Weights of a small self-supervised image encoder: widths [96, 192, 384].
Rows from block 3 of a small self-supervised image encoder, named by matrix and row number. Rows with one number belong to one channel. Each number is 50 + 15 x the weight over its row's rms, rounded and kept within 0 to 99. All counts start at 0.
After each channel's rows are labels from the 100 images, of 14848, where the channel reaches its highest value: "peak at" is the part of the image that holds the peak. Only what is clearly more common there than usual is listed. The data: regions of photos with short descriptions (Visual Genome). In brackets: how many of the 100.
# convs0: first 3x3 conv (model.blocks.3.convs.0.weight, 192x192x3x3, each kernel summed), inputs 0-191
# convs1: second 3x3 conv (model.blocks.3.convs.1.weight, 192x192x3x3, transposed, each kernel summed), outputs 0-191

convs0.121:18 52 45 49 44 29 37 31 46 60 67 68 30 62 47 69 37 37 57 60 60 62 44 59 61 58 50 74 67 53 40 61 67 45 24 54 41 38 49 15 63 23 58 48 41 16 35 52 60 56 31 47 31 36 39 42 46 33 51 42 57 42 41 68 29 44 61 18 51 44 56 39 87 54 46 60 26 30 58 65 55 85 56 63 68 64 46 41 77 94 53 49 44 49 14 27 53 78 53 52 69 34 39 77 42 59 47 50 50 73 33 48 43 16 37 53 42 61 55 65 48 23 70 37 45 34 46 82 53 18 27 51 71 66 72 57 69 43 74 76 38 26 73 79 50 76 58 21 48 60 43 54 44 47 59 46 57 60 44 43 52 49 47 44 60 52 41 46 54 46 58 53 61 41 33 42 36 47 73 51 47 43 62 46 53 38 71 40 45 39 48 59
convs1.121:65 55 45 69 41 52 69 51 67 49 51 21 45 46 52 44 67 61 48 11 31 43 59 56 56 63 55 56 58 54 66 45 37 66 68 46 42 69 54 72 47 33 44 51 52 67 56 34 56 52 55 26 52 60 63 51 35 24 56 47 75 59 50 65 49 61 42 06 63 68 42 50 52 67 55 31 99 60 40 60 37 37 62 25 49 23 48 57 14 46 93 38 48 57 35 18 39 41 32 32 31 53 38 43 48 36 27 40 61 38 45 49 71 85 57 28 45 52 40 45 58 61 13 51 56 57 27 42 35 64 31 40 58 58 32 40 54 60 60 45 47 68 20 44 29 64 41 58 46 77 73 64 52 42 51 13 53 41 56 66 65 33 46 48 48 52 53 66 34 39 56 30 75 54 54 60 71 50 54 49 40 37 84 46 51 58 46 47 32 43 66 63
peak at: centre (25)

convs0.149:47 64 49 47 50 60 39 28 48 30 43 60 40 67 30 31 55 33 55 30 51 37 62 58 45 60 46 28 54 29 08 44 27 78 57 58 51 50 28 56 14 41 49 59 47 45 24 65 25 38 47 34 33 49 51 39 39 49 36 34 45 49 20 60 64 27 61 54 33 54 35 49 46 19 30 67 45 42 51 65 60 48 64 57 59 53 48 31 68 55 53 50 38 44 15 72 23 56 55 58 54 35 55 70 74 30 34 60 61 83 56 50 76 38 38 62 58 45 63 43 20 44 47 52 55 28 60 74 49 44 36 63 56 67 65 42 65 42 35 49 61 37 44 62 34 53 53 33 44 62 17 37 34 30 53 65 57 48 53 63 63 51 62 56 65 54 31 34 61 30 10 27 73 48 57 05 78 41 32 44 38 50 42 41 63 39 57 28 31 41 55 23
convs1.149:36 54 40 51 41 52 53 36 44 65 60 49 47 68 44 63 45 57 45 72 39 45 67 25 66 41 52 64 74 78 44 50 85 40 37 50 65 49 60 33 31 54 61 30 48 61 54 29 65 71 39 33 56 30 49 44 40 51 43 75 51 53 38 73 39 76 32 61 44 62 59 58 48 41 55 58 98 58 35 48 48 58 80 70 15 32 54 50 29 29 51 42 63 43 77 40 49 67 51 59 24 38 68 20 43 49 66 46 17 40 37 52 47 49 12 49 34 67 37 57 43 61 58 40 63 48 54 27 42 68 54 72 55 72 29 49 67 67 62 49 50 59 68 27 92 39 56 49 50 39 57 37 47 48 31 22 50 37 54 25 45 59 27 36 41 38 19 58 48 44 78 44 27 52 42 87 28 36 43 54 57 60 71 42 60 53 50 43 69 40 39 46
peak at: centre (25)

convs0.157:45 47 40 59 46 45 65 49 37 31 32 48 63 65 64 52 37 51 42 59 36 35 63 24 63 44 46 36 71 47 34 67 39 31 32 59 32 42 26 60 36 36 74 32 66 46 48 37 52 12 37 50 51 75 36 35 38 42 24 81 55 36 42 45 33 37 61 61 52 47 52 44 43 45 43 28 36 49 38 59 85 42 59 27 44 81 49 32 25 38 67 25 25 39 72 43 34 21 39 58 55 58 39 63 47 34 47 38 70 59 58 92 36 62 48 60 41 65 15 75 54 63 62 47 44 52 48 48 42 52 18 59 51 47 57 41 42 47 28 42 24 61 52 36 56 59 86 56 35 62 67 66 19 74 65 58 50 50 27 39 65 39 48 55 37 50 47 38 41 46 51 17 20 44 25 59 38 63 28 53 39 54 33 41 56 40 77 76 59 65 44 38
convs1.157:57 43 61 71 74 66 45 58 49 54 44 45 53 50 47 42 66 48 58 45 69 53 39 72 54 52 83 64 47 60 44 33 70 34 88 61 45 70 58 69 46 41 72 69 31 72 62 64 51 49 98 52 63 39 42 34 81 34 56 44 45 43 72 36 69 60 61 19 47 50 19 41 61 55 56 54 44 62 56 40 52 50 88 65 69 54 30 78 87 51 60 61 66 40 50 56 67 69 61 39 29 43 58 56 59 46 50 80 30 62 66 41 89 46 62 31 50 57 76 54 64 39 54 47 67 42 50 52 47 36 42 58 74 44 69 60 60 63 43 69 60 49 65 53 71 33 57 74 37 15 51 20 59 33 35 29 60 57 65 40 36 32 38 57 54 37 43 77 61 71 54 43 46 34 52 53 50 56 69 57 54 64 56 50 45 68 52 18 38 65 38 66
peak at: top centre (36)

convs0.72:64 41 40 21 57 34 64 60 59 48 49 42 37 17 47 39 37 56 42 46 65 62 36 65 37 62 51 55 44 65 76 39 45 41 55 32 61 66 59 42 48 52 72 99 57 53 53 54 64 59 58 39 51 10 49 31 64 28 44 39 47 37 71 65 77 43 62 32 49 41 48 40 61 27 51 56 46 45 33 41 46 24 72 52 37 47 37 61 19 35 48 46 46 45 49 37 61 53 34 69 81 49 37 39 37 36 33 03 37 67 43 79 48 43 53 61 38 58 56 67 58 15 39 58 49 41 51 81 53 49 59 60 66 25 67 61 48 42 65 33 43 77 66 45 45 36 61 38 70 31 62 51 35 54 53 58 40 60 52 62 40 16 29 46 57 65 46 49 46 77 42 57 52 27 43 51 39 74 61 52 54 30 66 51 22 78 41 73 42 45 42 68
convs1.72:53 27 35 58 39 64 46 52 64 40 48 57 26 42 60 31 46 57 24 42 22 58 54 57 59 46 62 66 77 69 44 46 57 77 70 21 43 65 67 58 39 36 66 78 60 77 51 38 56 53 65 49 56 61 30 56 51 33 58 68 72 43 67 71 51 57 66 39 64 60 41 35 74 59 61 51 43 37 34 67 56 39 57 48 53 40 57 69 51 35 89 45 66 69 35 28 32 63 43 49 64 38 55 67 40 39 33 43 81 92 67 71 77 68 79 61 44 60 42 44 57 49 29 42 73 84 56 54 51 55 54 63 58 18 45 71 35 66 92 45 54 64 76 39 58 42 56 52 52 38 69 58 67 47 35 46 62 46 29 60 64 58 26 47 46 33 63 49 51 45 62 50 26 60 47 64 32 33 65 71 42 72 55 54 35 56 22 76 53 45 56 65
peak at: centre (30)

convs0.86:60 27 46 31 44 37 74 25 44 62 45 35 29 48 66 56 48 32 23 54 57 63 55 70 58 49 59 44 55 73 49 46 64 35 48 41 51 52 68 26 36 73 26 70 40 56 52 42 72 73 54 51 32 45 74 61 47 36 21 58 57 41 76 07 54 49 27 50 47 43 59 32 58 70 48 53 57 45 40 55 49 43 74 63 30 56 33 56 46 38 49 49 49 48 46 24 70 40 38 52 32 61 58 26 36 73 47 48 40 33 35 65 39 68 62 43 41 78 39 67 74 32 41 47 39 48 26 37 54 57 60 52 67 49 48 58 31 58 41 30 57 43 63 40 46 20 30 30 46 24 69 46 43 22 30 37 47 27 59 54 48 41 33 42 56 57 55 37 23 69 25 69 35 53 45 40 58 50 60 64 22 26 59 41 48 57 00 42 42 35 44 80
convs1.86:38 38 40 92 45 56 61 59 49 50 55 61 58 58 79 42 43 64 54 37 51 49 54 46 74 52 56 63 45 59 47 54 52 51 65 54 50 82 61 61 55 58 73 76 69 65 72 54 66 35 52 49 43 34 00 39 67 32 43 54 61 51 54 33 57 33 78 63 44 42 43 39 42 53 40 51 45 42 36 50 74 65 53 36 50 54 46 50 63 65 90 46 64 58 27 27 57 80 63 28 52 34 39 68 44 63 50 52 73 93 73 40 38 28 40 60 54 32 41 57 57 56 33 35 36 55 61 60 61 56 58 61 51 04 73 63 49 44 47 50 45 76 55 62 55 44 74 36 49 61 67 71 68 52 51 72 56 56 44 38 81 53 68 46 62 69 56 43 65 51 37 52 45 25 57 27 25 54 38 60 08 47 29 74 74 58 41 42 45 47 57 64
peak at: centre (26)

convs0.117:26 54 58 78 47 37 26 31 25 40 59 41 44 42 65 62 45 87 61 57 38 44 61 34 58 30 53 59 60 74 60 74 51 40 41 42 64 56 52 29 50 55 60 49 52 53 95 52 67 41 16 53 25 70 48 51 51 73 41 30 21 52 57 74 48 45 53 42 49 43 32 17 33 68 73 28 38 73 39 73 34 75 56 56 82 52 42 52 51 52 47 49 26 68 51 54 55 51 56 76 29 67 52 34 36 54 58 52 50 37 31 66 33 39 84 41 52 62 04 51 58 78 34 23 34 35 45 45 37 72 46 51 52 65 59 79 51 58 54 43 56 44 52 47 53 51 59 31 35 18 79 29 72 67 54 37 56 55 26 43 41 17 28 45 62 40 54 63 41 30 63 46 35 60 58 54 48 40 46 51 58 43 47 45 59 60 56 47 50 35 55 52
convs1.117:47 54 64 55 73 37 73 50 46 43 63 52 31 65 55 41 49 65 61 58 64 37 27 47 54 42 63 56 40 36 54 64 64 37 37 39 50 40 47 46 45 76 51 60 49 53 57 99 64 51 62 69 36 61 56 53 36 41 46 29 41 76 76 57 44 44 66 28 61 67 71 38 60 60 57 56 52 59 70 55 34 80 58 46 67 36 45 50 49 55 16 45 40 36 51 56 51 74 71 62 59 37 68 40 38 62 79 48 48 53 43 44 80 76 68 58 45 46 57 39 50 69 40 44 61 39 33 52 43 60 50 43 68 60 99 61 69 29 78 47 45 46 46 56 62 50 65 51 60 25 34 71 45 50 53 61 35 64 92 39 40 54 52 54 95 50 42 28 68 64 31 59 34 29 62 24 69 73 60 37 40 41 39 61 60 62 45 76 60 58 45 31
peak at: top centre (57)

convs0.161:87 49 60 56 52 53 50 28 66 42 44 49 61 70 52 42 64 43 77 48 61 35 65 44 38 51 50 60 45 53 72 33 47 51 39 25 57 56 33 17 57 74 50 42 83 56 49 43 42 64 72 55 29 51 99 55 27 57 68 49 43 56 51 50 52 55 38 50 48 41 51 44 53 59 47 44 67 20 65 55 73 73 93 50 56 63 40 48 60 77 42 47 42 54 49 51 41 46 63 38 43 22 58 40 55 64 53 38 64 41 51 77 61 53 60 27 43 81 80 69 47 73 28 47 67 36 51 39 44 50 41 42 65 73 43 40 60 48 61 57 72 60 49 57 46 21 37 49 59 50 78 55 36 19 50 53 41 39 35 38 52 28 44 46 54 49 40 73 48 40 39 61 66 00 25 69 73 60 53 62 27 55 76 42 66 47 38 31 58 76 34 46
convs1.161:53 40 45 51 71 41 56 49 45 56 46 59 77 43 58 49 60 40 71 34 52 39 46 52 31 70 63 59 64 57 48 40 54 52 41 37 54 34 62 28 44 48 48 65 42 68 51 51 59 60 61 57 50 51 28 69 54 51 66 49 41 58 74 70 44 23 56 67 61 39 54 53 45 47 39 64 91 47 53 48 64 55 69 36 48 63 51 43 54 59 36 61 45 63 25 47 52 43 49 63 79 00 44 64 57 63 57 27 68 52 42 44 56 36 53 65 24 59 32 56 51 55 48 65 29 44 72 55 61 57 66 57 59 53 65 42 68 48 70 54 60 58 61 52 65 42 64 47 59 34 67 47 29 16 65 45 48 43 69 39 42 39 68 67 76 70 34 20 55 68 39 68 55 28 54 13 66 66 42 67 20 49 55 44 47 38 44 57 47 52 44 44
peak at: top centre (25)

convs0.70:44 52 42 56 17 41 38 58 19 40 60 37 56 45 64 49 48 21 43 41 66 60 56 35 57 68 19 41 62 61 38 66 63 58 63 72 40 47 60 53 55 48 32 45 35 38 08 35 68 22 55 45 62 46 37 51 61 72 51 51 57 56 51 46 51 64 51 60 48 43 35 50 32 23 54 47 68 68 54 39 45 46 49 55 43 55 51 59 40 25 56 28 44 45 54 50 76 60 51 59 81 48 67 66 37 15 40 28 67 66 45 97 42 45 42 44 57 42 62 29 73 44 69 62 62 72 42 47 61 57 26 71 83 35 47 48 42 34 49 54 61 61 37 38 63 34 58 63 61 82 44 39 49 30 46 93 42 58 38 20 31 72 30 69 33 69 71 60 53 33 61 39 77 55 55 20 42 57 39 35 41 74 54 43 42 52 69 26 52 46 71 65
convs1.70:45 48 45 58 79 57 71 52 53 37 45 68 57 52 48 36 56 68 44 71 54 59 68 63 38 50 45 43 39 61 28 57 27 36 62 64 49 66 28 46 28 45 46 52 63 68 63 84 50 54 50 38 37 41 57 33 52 43 68 65 43 64 55 37 44 52 61 27 47 49 39 43 55 31 42 43 59 72 89 43 58 61 50 29 64 56 57 33 49 16 38 70 30 46 42 50 56 75 40 60 28 55 80 43 45 83 37 48 31 67 54 91 54 41 48 66 40 61 25 65 46 61 61 68 40 35 48 97 43 55 74 69 66 29 35 44 23 32 61 54 44 78 75 64 53 36 47 37 37 38 57 39 56 55 48 38 51 36 49 53 68 25 42 14 42 30 59 66 62 43 60 50 29 42 41 19 54 64 75 20 24 64 56 28 50 75 38 43 51 62 44 53
peak at: bottom centre (25)

convs0.83:06 57 51 39 41 27 58 55 41 44 34 54 64 18 46 58 56 53 28 51 63 57 59 55 67 39 73 70 61 54 52 64 63 45 45 58 29 49 42 28 49 50 38 41 55 53 76 51 54 65 48 62 54 46 56 55 42 65 80 40 10 34 49 71 46 37 57 09 57 51 52 54 66 99 62 49 69 32 58 62 49 59 64 46 44 41 44 47 60 37 48 28 31 49 48 00 52 46 47 53 53 72 53 29 28 92 48 54 54 60 67 41 50 45 45 52 29 66 49 52 54 68 50 59 44 65 32 36 60 54 41 57 74 10 56 58 45 57 59 51 40 47 39 38 79 45 35 61 52 27 58 58 43 60 54 33 53 42 49 38 44 63 26 52 40 57 37 42 39 61 50 52 53 57 51 58 57 74 75 80 46 42 84 42 51 73 68 52 60 62 49 58
convs1.83:11 45 49 60 46 26 40 51 65 56 44 31 56 31 76 56 53 68 62 26 54 39 56 25 52 69 60 32 51 43 53 30 55 67 49 44 67 31 79 76 55 59 42 59 43 39 26 64 48 36 47 58 40 52 51 49 73 30 38 39 60 73 85 65 56 87 48 46 34 66 59 58 34 37 29 61 44 71 74 31 46 45 35 69 45 33 36 57 51 64 29 39 42 56 76 49 49 51 41 33 70 52 45 42 33 69 63 42 59 67 54 63 46 60 67 58 48 45 60 52 58 81 51 74 55 32 18 29 57 78 46 58 58 49 74 52 70 47 61 35 55 44 71 61 82 52 74 50 57 46 35 55 49 29 68 55 58 51 61 48 36 67 99 52 66 52 47 37 42 46 48 58 65 52 30 25 74 51 59 52 39 03 63 71 38 56 47 36 64 64 50 45
peak at: top centre (30)

convs0.32:50 24 77 37 63 50 54 56 50 56 50 46 66 40 42 51 20 44 52 62 86 50 53 61 59 30 70 55 57 43 42 35 41 61 99 35 38 36 53 29 25 61 29 48 30 00 42 46 49 58 45 26 49 43 39 58 49 54 42 75 38 35 42 38 30 45 44 36 42 37 55 42 65 27 72 41 70 74 64 70 31 47 43 51 47 41 41 38 56 29 35 49 86 55 20 49 54 59 47 50 52 43 18 42 41 45 39 48 46 22 52 23 73 75 50 60 44 43 49 13 42 34 45 43 62 39 53 16 16 40 61 45 35 41 63 43 58 34 58 44 12 71 71 49 50 34 29 48 40 44 59 40 52 31 06 46 34 39 44 40 37 61 39 35 38 49 56 34 26 42 46 56 41 47 58 56 33 57 41 38 43 55 51 54 46 37 42 54 51 43 42 48
convs1.32:58 51 59 50 01 13 38 48 57 22 44 38 43 47 45 53 67 42 22 48 35 48 37 59 50 56 44 29 33 60 52 55 45 21 59 47 52 65 49 24 52 32 69 62 53 91 48 36 48 47 47 43 52 59 45 38 49 64 37 43 49 32 61 42 56 36 67 83 30 33 38 51 40 38 50 66 29 62 12 41 34 39 65 51 43 50 44 57 36 41 38 50 52 64 49 68 63 31 38 74 65 54 43 60 66 41 48 48 68 28 59 41 24 30 33 18 56 70 52 60 66 51 52 62 35 68 35 42 80 48 46 24 32 26 41 48 41 37 00 48 47 39 33 49 53 64 51 24 64 57 51 47 48 22 40 63 40 48 68 64 33 46 31 58 55 63 44 51 49 66 48 29 31 60 58 40 66 31 39 57 53 67 42 46 60 60 67 62 06 48 55 60
peak at: top left (39); middle left (29)

convs0.93:42 70 54 12 61 60 56 76 53 51 45 66 63 58 59 52 72 49 55 48 37 68 62 54 60 63 49 49 55 50 55 47 44 60 34 53 21 34 47 75 37 68 43 51 61 32 44 32 45 41 42 49 75 19 48 66 44 82 49 39 73 69 43 62 46 55 64 51 37 41 27 62 60 50 68 56 14 49 54 57 43 27 40 39 42 40 60 45 52 44 57 58 44 49 48 60 36 44 25 44 45 56 42 45 41 38 41 70 48 57 59 69 55 51 81 25 71 54 71 50 55 51 42 63 51 48 47 60 71 58 83 61 53 42 29 52 43 72 70 27 49 66 78 27 77 61 46 47 55 51 42 41 40 17 32 72 62 50 13 74 23 79 41 88 39 60 47 56 66 15 44 76 39 37 52 35 22 45 43 25 55 57 48 68 46 23 70 39 56 20 74 49
convs1.93:50 50 57 69 22 55 68 45 57 38 31 52 38 65 45 59 35 36 13 84 78 50 58 54 35 41 45 52 23 36 28 34 20 08 61 52 53 40 22 36 49 29 46 54 46 33 57 74 33 60 57 37 46 41 48 30 31 53 63 24 54 71 59 37 62 31 50 63 45 37 58 34 64 40 52 17 38 43 40 19 16 58 50 35 52 29 44 31 48 35 44 52 46 00 44 76 66 37 39 55 40 53 58 51 57 51 68 63 70 30 61 48 50 56 48 37 57 34 59 43 55 45 64 71 40 47 48 51 66 61 55 54 45 34 47 28 30 26 47 48 27 53 24 54 54 46 36 42 34 54 34 47 47 26 36 47 42 33 62 50 36 25 59 35 36 28 59 45 61 33 49 36 25 37 95 45 38 56 55 39 50 69 41 67 54 56 53 50 56 51 30 62
peak at: bottom centre (45)

convs0.57:49 48 32 31 35 58 73 49 42 38 60 32 52 51 59 58 66 54 61 57 55 19 06 35 55 40 40 62 51 64 69 48 68 15 30 30 40 37 42 56 91 70 45 21 61 49 49 41 67 57 49 48 24 57 42 41 18 56 45 79 47 28 69 52 13 54 43 41 54 43 18 33 53 90 45 47 57 44 42 40 68 61 59 55 46 51 76 68 40 22 64 45 40 61 71 27 58 33 49 52 41 17 61 43 38 55 50 47 28 40 44 22 49 52 65 32 48 72 60 21 83 30 55 50 53 32 52 53 54 55 35 65 38 59 42 60 54 65 68 33 35 48 43 56 46 44 46 50 45 68 57 44 48 36 35 29 50 27 41 61 70 26 47 36 41 34 59 67 59 54 29 64 32 58 54 78 41 71 38 55 32 47 53 63 43 46 46 59 56 72 72 68
convs1.57:68 40 56 36 64 43 35 38 49 49 58 57 41 57 33 45 61 48 63 05 57 34 83 48 65 62 37 54 50 35 61 83 65 61 56 58 40 57 57 57 41 61 23 36 37 36 56 59 34 63 55 57 45 19 51 40 51 48 47 22 49 39 77 58 26 58 61 26 37 42 63 53 46 66 41 41 51 52 44 32 55 54 58 46 60 49 55 49 39 70 19 60 30 44 67 31 49 70 43 41 55 83 22 61 51 76 37 79 70 56 71 51 50 58 35 25 68 45 61 64 70 46 56 57 70 53 42 29 47 26 47 34 63 15 69 41 69 37 47 45 65 39 15 49 48 64 76 55 42 30 29 59 40 93 64 46 65 71 40 42 44 61 64 47 52 71 15 58 47 64 58 64 79 58 24 42 60 60 47 45 67 70 41 54 43 67 75 28 51 51 36 52
peak at: top centre (29)

convs0.41:24 37 31 51 61 56 64 51 52 49 57 36 35 56 60 32 46 39 47 50 44 41 32 48 76 28 56 70 39 44 75 55 49 51 18 42 34 42 68 20 40 72 67 54 40 44 27 50 70 41 32 68 34 50 36 68 62 72 51 33 57 44 47 50 48 32 42 33 68 29 60 39 46 34 69 39 70 39 51 42 34 41 67 75 70 51 26 58 38 22 25 41 52 23 83 50 57 44 31 62 68 44 34 49 33 60 52 30 33 33 58 30 50 47 45 59 59 66 78 27 51 60 72 79 52 32 48 59 63 53 38 70 56 41 50 66 61 63 44 68 54 76 10 51 62 32 49 39 41 63 50 51 33 31 36 52 33 55 49 36 36 44 44 64 30 57 69 47 36 60 23 67 43 54 63 27 41 93 58 61 45 54 57 61 62 64 61 17 42 86 39 66
convs1.41:25 55 80 14 49 61 50 64 45 52 35 46 60 53 74 50 53 51 57 51 39 38 68 44 34 16 46 45 54 70 52 91 48 37 66 47 55 62 30 41 32 25 57 49 73 60 43 48 63 53 39 52 41 37 48 18 31 58 59 55 63 54 40 54 29 64 42 39 69 72 20 45 52 52 32 47 38 61 72 45 65 34 12 00 50 17 82 56 49 46 39 59 67 33 42 48 59 61 48 45 29 64 68 23 47 49 58 49 38 46 53 52 52 36 57 57 35 31 31 19 63 71 37 46 47 53 54 47 45 64 49 60 29 71 50 59 48 63 44 50 51 08 60 53 48 40 62 49 58 50 27 47 50 57 75 52 66 48 32 57 41 41 62 37 42 54 47 58 37 29 38 15 51 43 38 30 28 32 59 42 20 51 46 36 78 55 63 58 57 29 39 48
peak at: bottom centre (36)

convs0.13:30 61 65 49 61 46 63 36 37 47 52 50 50 66 40 51 51 09 28 53 76 56 71 24 49 64 19 49 44 41 31 30 33 76 43 64 50 50 54 57 06 45 51 59 23 40 21 61 46 25 37 30 09 53 48 64 41 82 56 34 61 52 40 60 77 40 54 48 50 50 70 48 39 33 47 50 57 65 57 62 39 58 48 57 66 46 23 27 50 51 54 41 42 32 24 53 51 70 61 58 47 58 43 65 66 24 37 52 68 44 38 60 43 33 29 47 52 39 44 50 33 58 60 56 49 28 58 75 26 52 57 53 59 56 69 44 57 62 62 69 50 54 50 41 21 62 41 41 72 31 37 26 46 44 52 56 29 28 31 38 47 72 30 72 71 41 46 44 17 22 39 30 56 42 62 16 46 36 42 43 37 56 58 27 47 27 77 55 58 24 46 47
convs1.13:32 50 27 53 37 67 66 44 75 51 52 64 43 51 62 55 53 67 38 70 25 69 42 45 47 43 66 32 58 76 63 51 59 43 60 42 68 62 30 44 33 28 45 42 60 41 72 60 57 66 22 36 74 62 56 48 39 48 54 68 67 42 39 44 35 72 52 58 68 55 61 44 48 66 72 82 64 69 54 55 07 53 50 48 35 35 48 63 28 28 61 64 46 51 55 81 86 48 49 63 33 40 72 30 44 60 48 26 17 59 33 58 59 52 34 61 44 24 28 42 49 60 22 36 55 57 62 48 42 76 46 40 28 43 32 51 44 56 62 43 31 69 56 37 72 41 56 50 57 36 69 40 56 45 50 58 46 54 43 39 51 62 24 22 55 29 20 47 76 40 51 08 28 67 43 33 36 62 56 54 45 26 75 28 71 46 64 41 56 53 32 29
peak at: centre (40)

convs0.30:29 52 32 57 55 57 44 80 70 66 39 58 57 44 36 40 53 51 15 60 64 64 30 46 67 54 55 55 24 48 62 35 39 61 44 41 76 56 55 32 02 72 60 78 43 56 63 30 26 47 49 47 58 00 48 26 78 40 54 46 37 47 44 86 70 34 54 53 39 43 60 77 59 32 49 62 40 67 51 30 51 34 47 48 40 55 51 36 48 44 57 55 51 49 58 45 24 50 28 48 73 49 30 54 46 59 45 16 18 45 55 31 57 52 51 60 57 47 55 36 35 56 42 56 48 32 50 72 36 70 79 41 51 14 47 38 57 56 52 55 34 52 62 47 69 60 36 69 44 10 52 18 64 40 43 47 26 53 45 49 32 40 45 22 57 49 42 53 25 56 33 56 36 56 60 59 41 45 55 52 54 50 77 44 55 79 23 58 64 36 65 36
convs1.30:32 68 59 37 46 50 47 45 44 52 25 64 53 37 67 60 48 62 29 59 42 58 55 44 65 18 57 41 32 63 56 61 44 33 55 22 65 38 63 44 51 33 46 91 48 42 45 45 66 37 52 42 25 76 44 72 51 62 57 65 61 45 67 58 51 63 71 54 41 57 42 75 74 44 45 70 27 78 47 52 32 45 52 58 54 69 42 78 35 43 21 62 46 54 56 68 42 50 43 55 61 77 81 39 39 32 70 42 84 65 52 65 44 49 24 36 43 69 48 31 83 55 54 87 60 87 37 65 62 76 46 48 45 38 45 49 17 78 55 41 41 46 61 58 65 47 42 55 66 57 42 39 51 41 46 54 60 35 67 69 51 43 46 78 41 38 51 41 37 55 59 13 41 92 59 55 50 30 70 44 61 40 31 54 58 47 53 65 38 60 24 79
peak at: top centre (36)

convs0.97:58 27 56 58 49 26 67 60 36 41 41 62 58 81 51 47 51 42 59 48 61 55 53 79 45 51 47 65 49 41 40 51 26 35 69 35 54 56 43 49 69 31 52 30 49 27 52 38 27 66 67 43 71 45 29 35 54 75 55 55 58 41 30 60 41 39 53 03 49 53 60 57 57 49 54 26 58 71 67 71 51 58 42 47 40 45 35 63 54 51 59 57 79 64 50 55 30 52 81 40 66 34 37 52 66 81 77 21 19 63 58 62 70 47 43 67 34 39 46 65 32 63 52 45 86 41 41 44 22 42 42 45 79 74 21 24 53 33 69 40 50 49 72 32 75 35 63 56 27 24 36 63 46 41 64 33 61 65 45 34 40 38 58 30 24 46 35 56 61 61 52 46 68 31 46 52 44 50 44 67 31 80 63 32 61 51 26 61 62 53 35 31
convs1.97:21 47 71 43 35 22 54 50 68 08 48 34 53 26 62 48 50 47 63 58 41 48 47 56 36 62 42 55 37 54 61 40 57 58 71 60 46 57 54 74 72 43 42 59 58 54 48 57 59 36 43 50 52 84 61 62 57 79 49 67 57 48 64 54 68 36 31 54 73 45 70 45 22 45 44 73 68 42 30 42 64 44 60 48 52 75 36 49 18 67 25 45 88 45 61 56 51 26 43 54 54 51 30 43 54 32 52 49 76 38 64 57 79 49 70 39 34 76 34 67 43 71 34 55 49 39 42 59 58 47 61 62 29 92 54 50 73 51 28 39 80 53 32 35 60 52 57 45 67 76 51 34 57 45 71 47 51 56 72 74 35 30 55 54 85 59 27 52 22 51 56 48 70 76 63 46 75 52 52 52 47 19 68 58 33 43 41 44 32 52 75 44
peak at: top left (62)

convs0.48:46 48 79 36 50 47 58 57 70 84 49 39 50 65 61 84 29 39 87 41 65 43 45 63 44 49 24 48 69 74 89 61 66 36 47 37 35 51 60 38 58 82 55 42 30 60 41 44 69 52 44 68 62 53 43 50 42 08 20 42 48 42 54 37 48 54 45 31 53 48 38 56 46 95 23 59 56 39 43 45 56 41 60 33 59 48 81 61 49 47 28 55 71 54 59 68 60 33 08 60 57 54 65 33 25 54 19 58 34 60 27 44 58 52 54 33 16 52 74 14 63 37 21 46 51 46 45 64 63 56 47 48 35 43 50 53 34 60 30 57 66 43 64 59 48 40 68 35 62 35 63 43 76 43 52 47 48 52 61 42 21 37 49 55 58 52 53 41 64 35 28 44 58 53 19 59 51 47 52 52 29 53 63 31 63 51 50 27 50 54 63 57
convs1.48:56 46 55 44 90 56 34 61 71 29 57 47 59 41 61 00 45 50 69 36 19 55 56 45 42 62 60 38 77 46 60 45 66 69 44 51 58 63 53 47 59 51 49 67 67 73 55 56 65 49 10 58 47 49 38 58 49 42 29 46 46 10 62 55 60 40 69 53 02 61 53 20 53 50 53 67 40 30 17 63 53 69 50 55 48 71 67 58 35 83 62 37 49 83 46 42 47 72 62 38 60 58 41 48 48 33 55 55 61 36 52 86 52 58 63 53 21 56 37 58 49 48 31 57 42 56 16 54 50 31 59 41 53 79 51 61 66 49 80 33 59 67 61 48 43 56 63 66 53 35 56 55 44 76 54 54 45 72 40 59 62 54 32 67 55 43 38 50 38 35 49 57 52 60 65 56 25 53 50 44 56 69 57 61 66 56 25 73 22 44 59 27
peak at: bottom centre (27)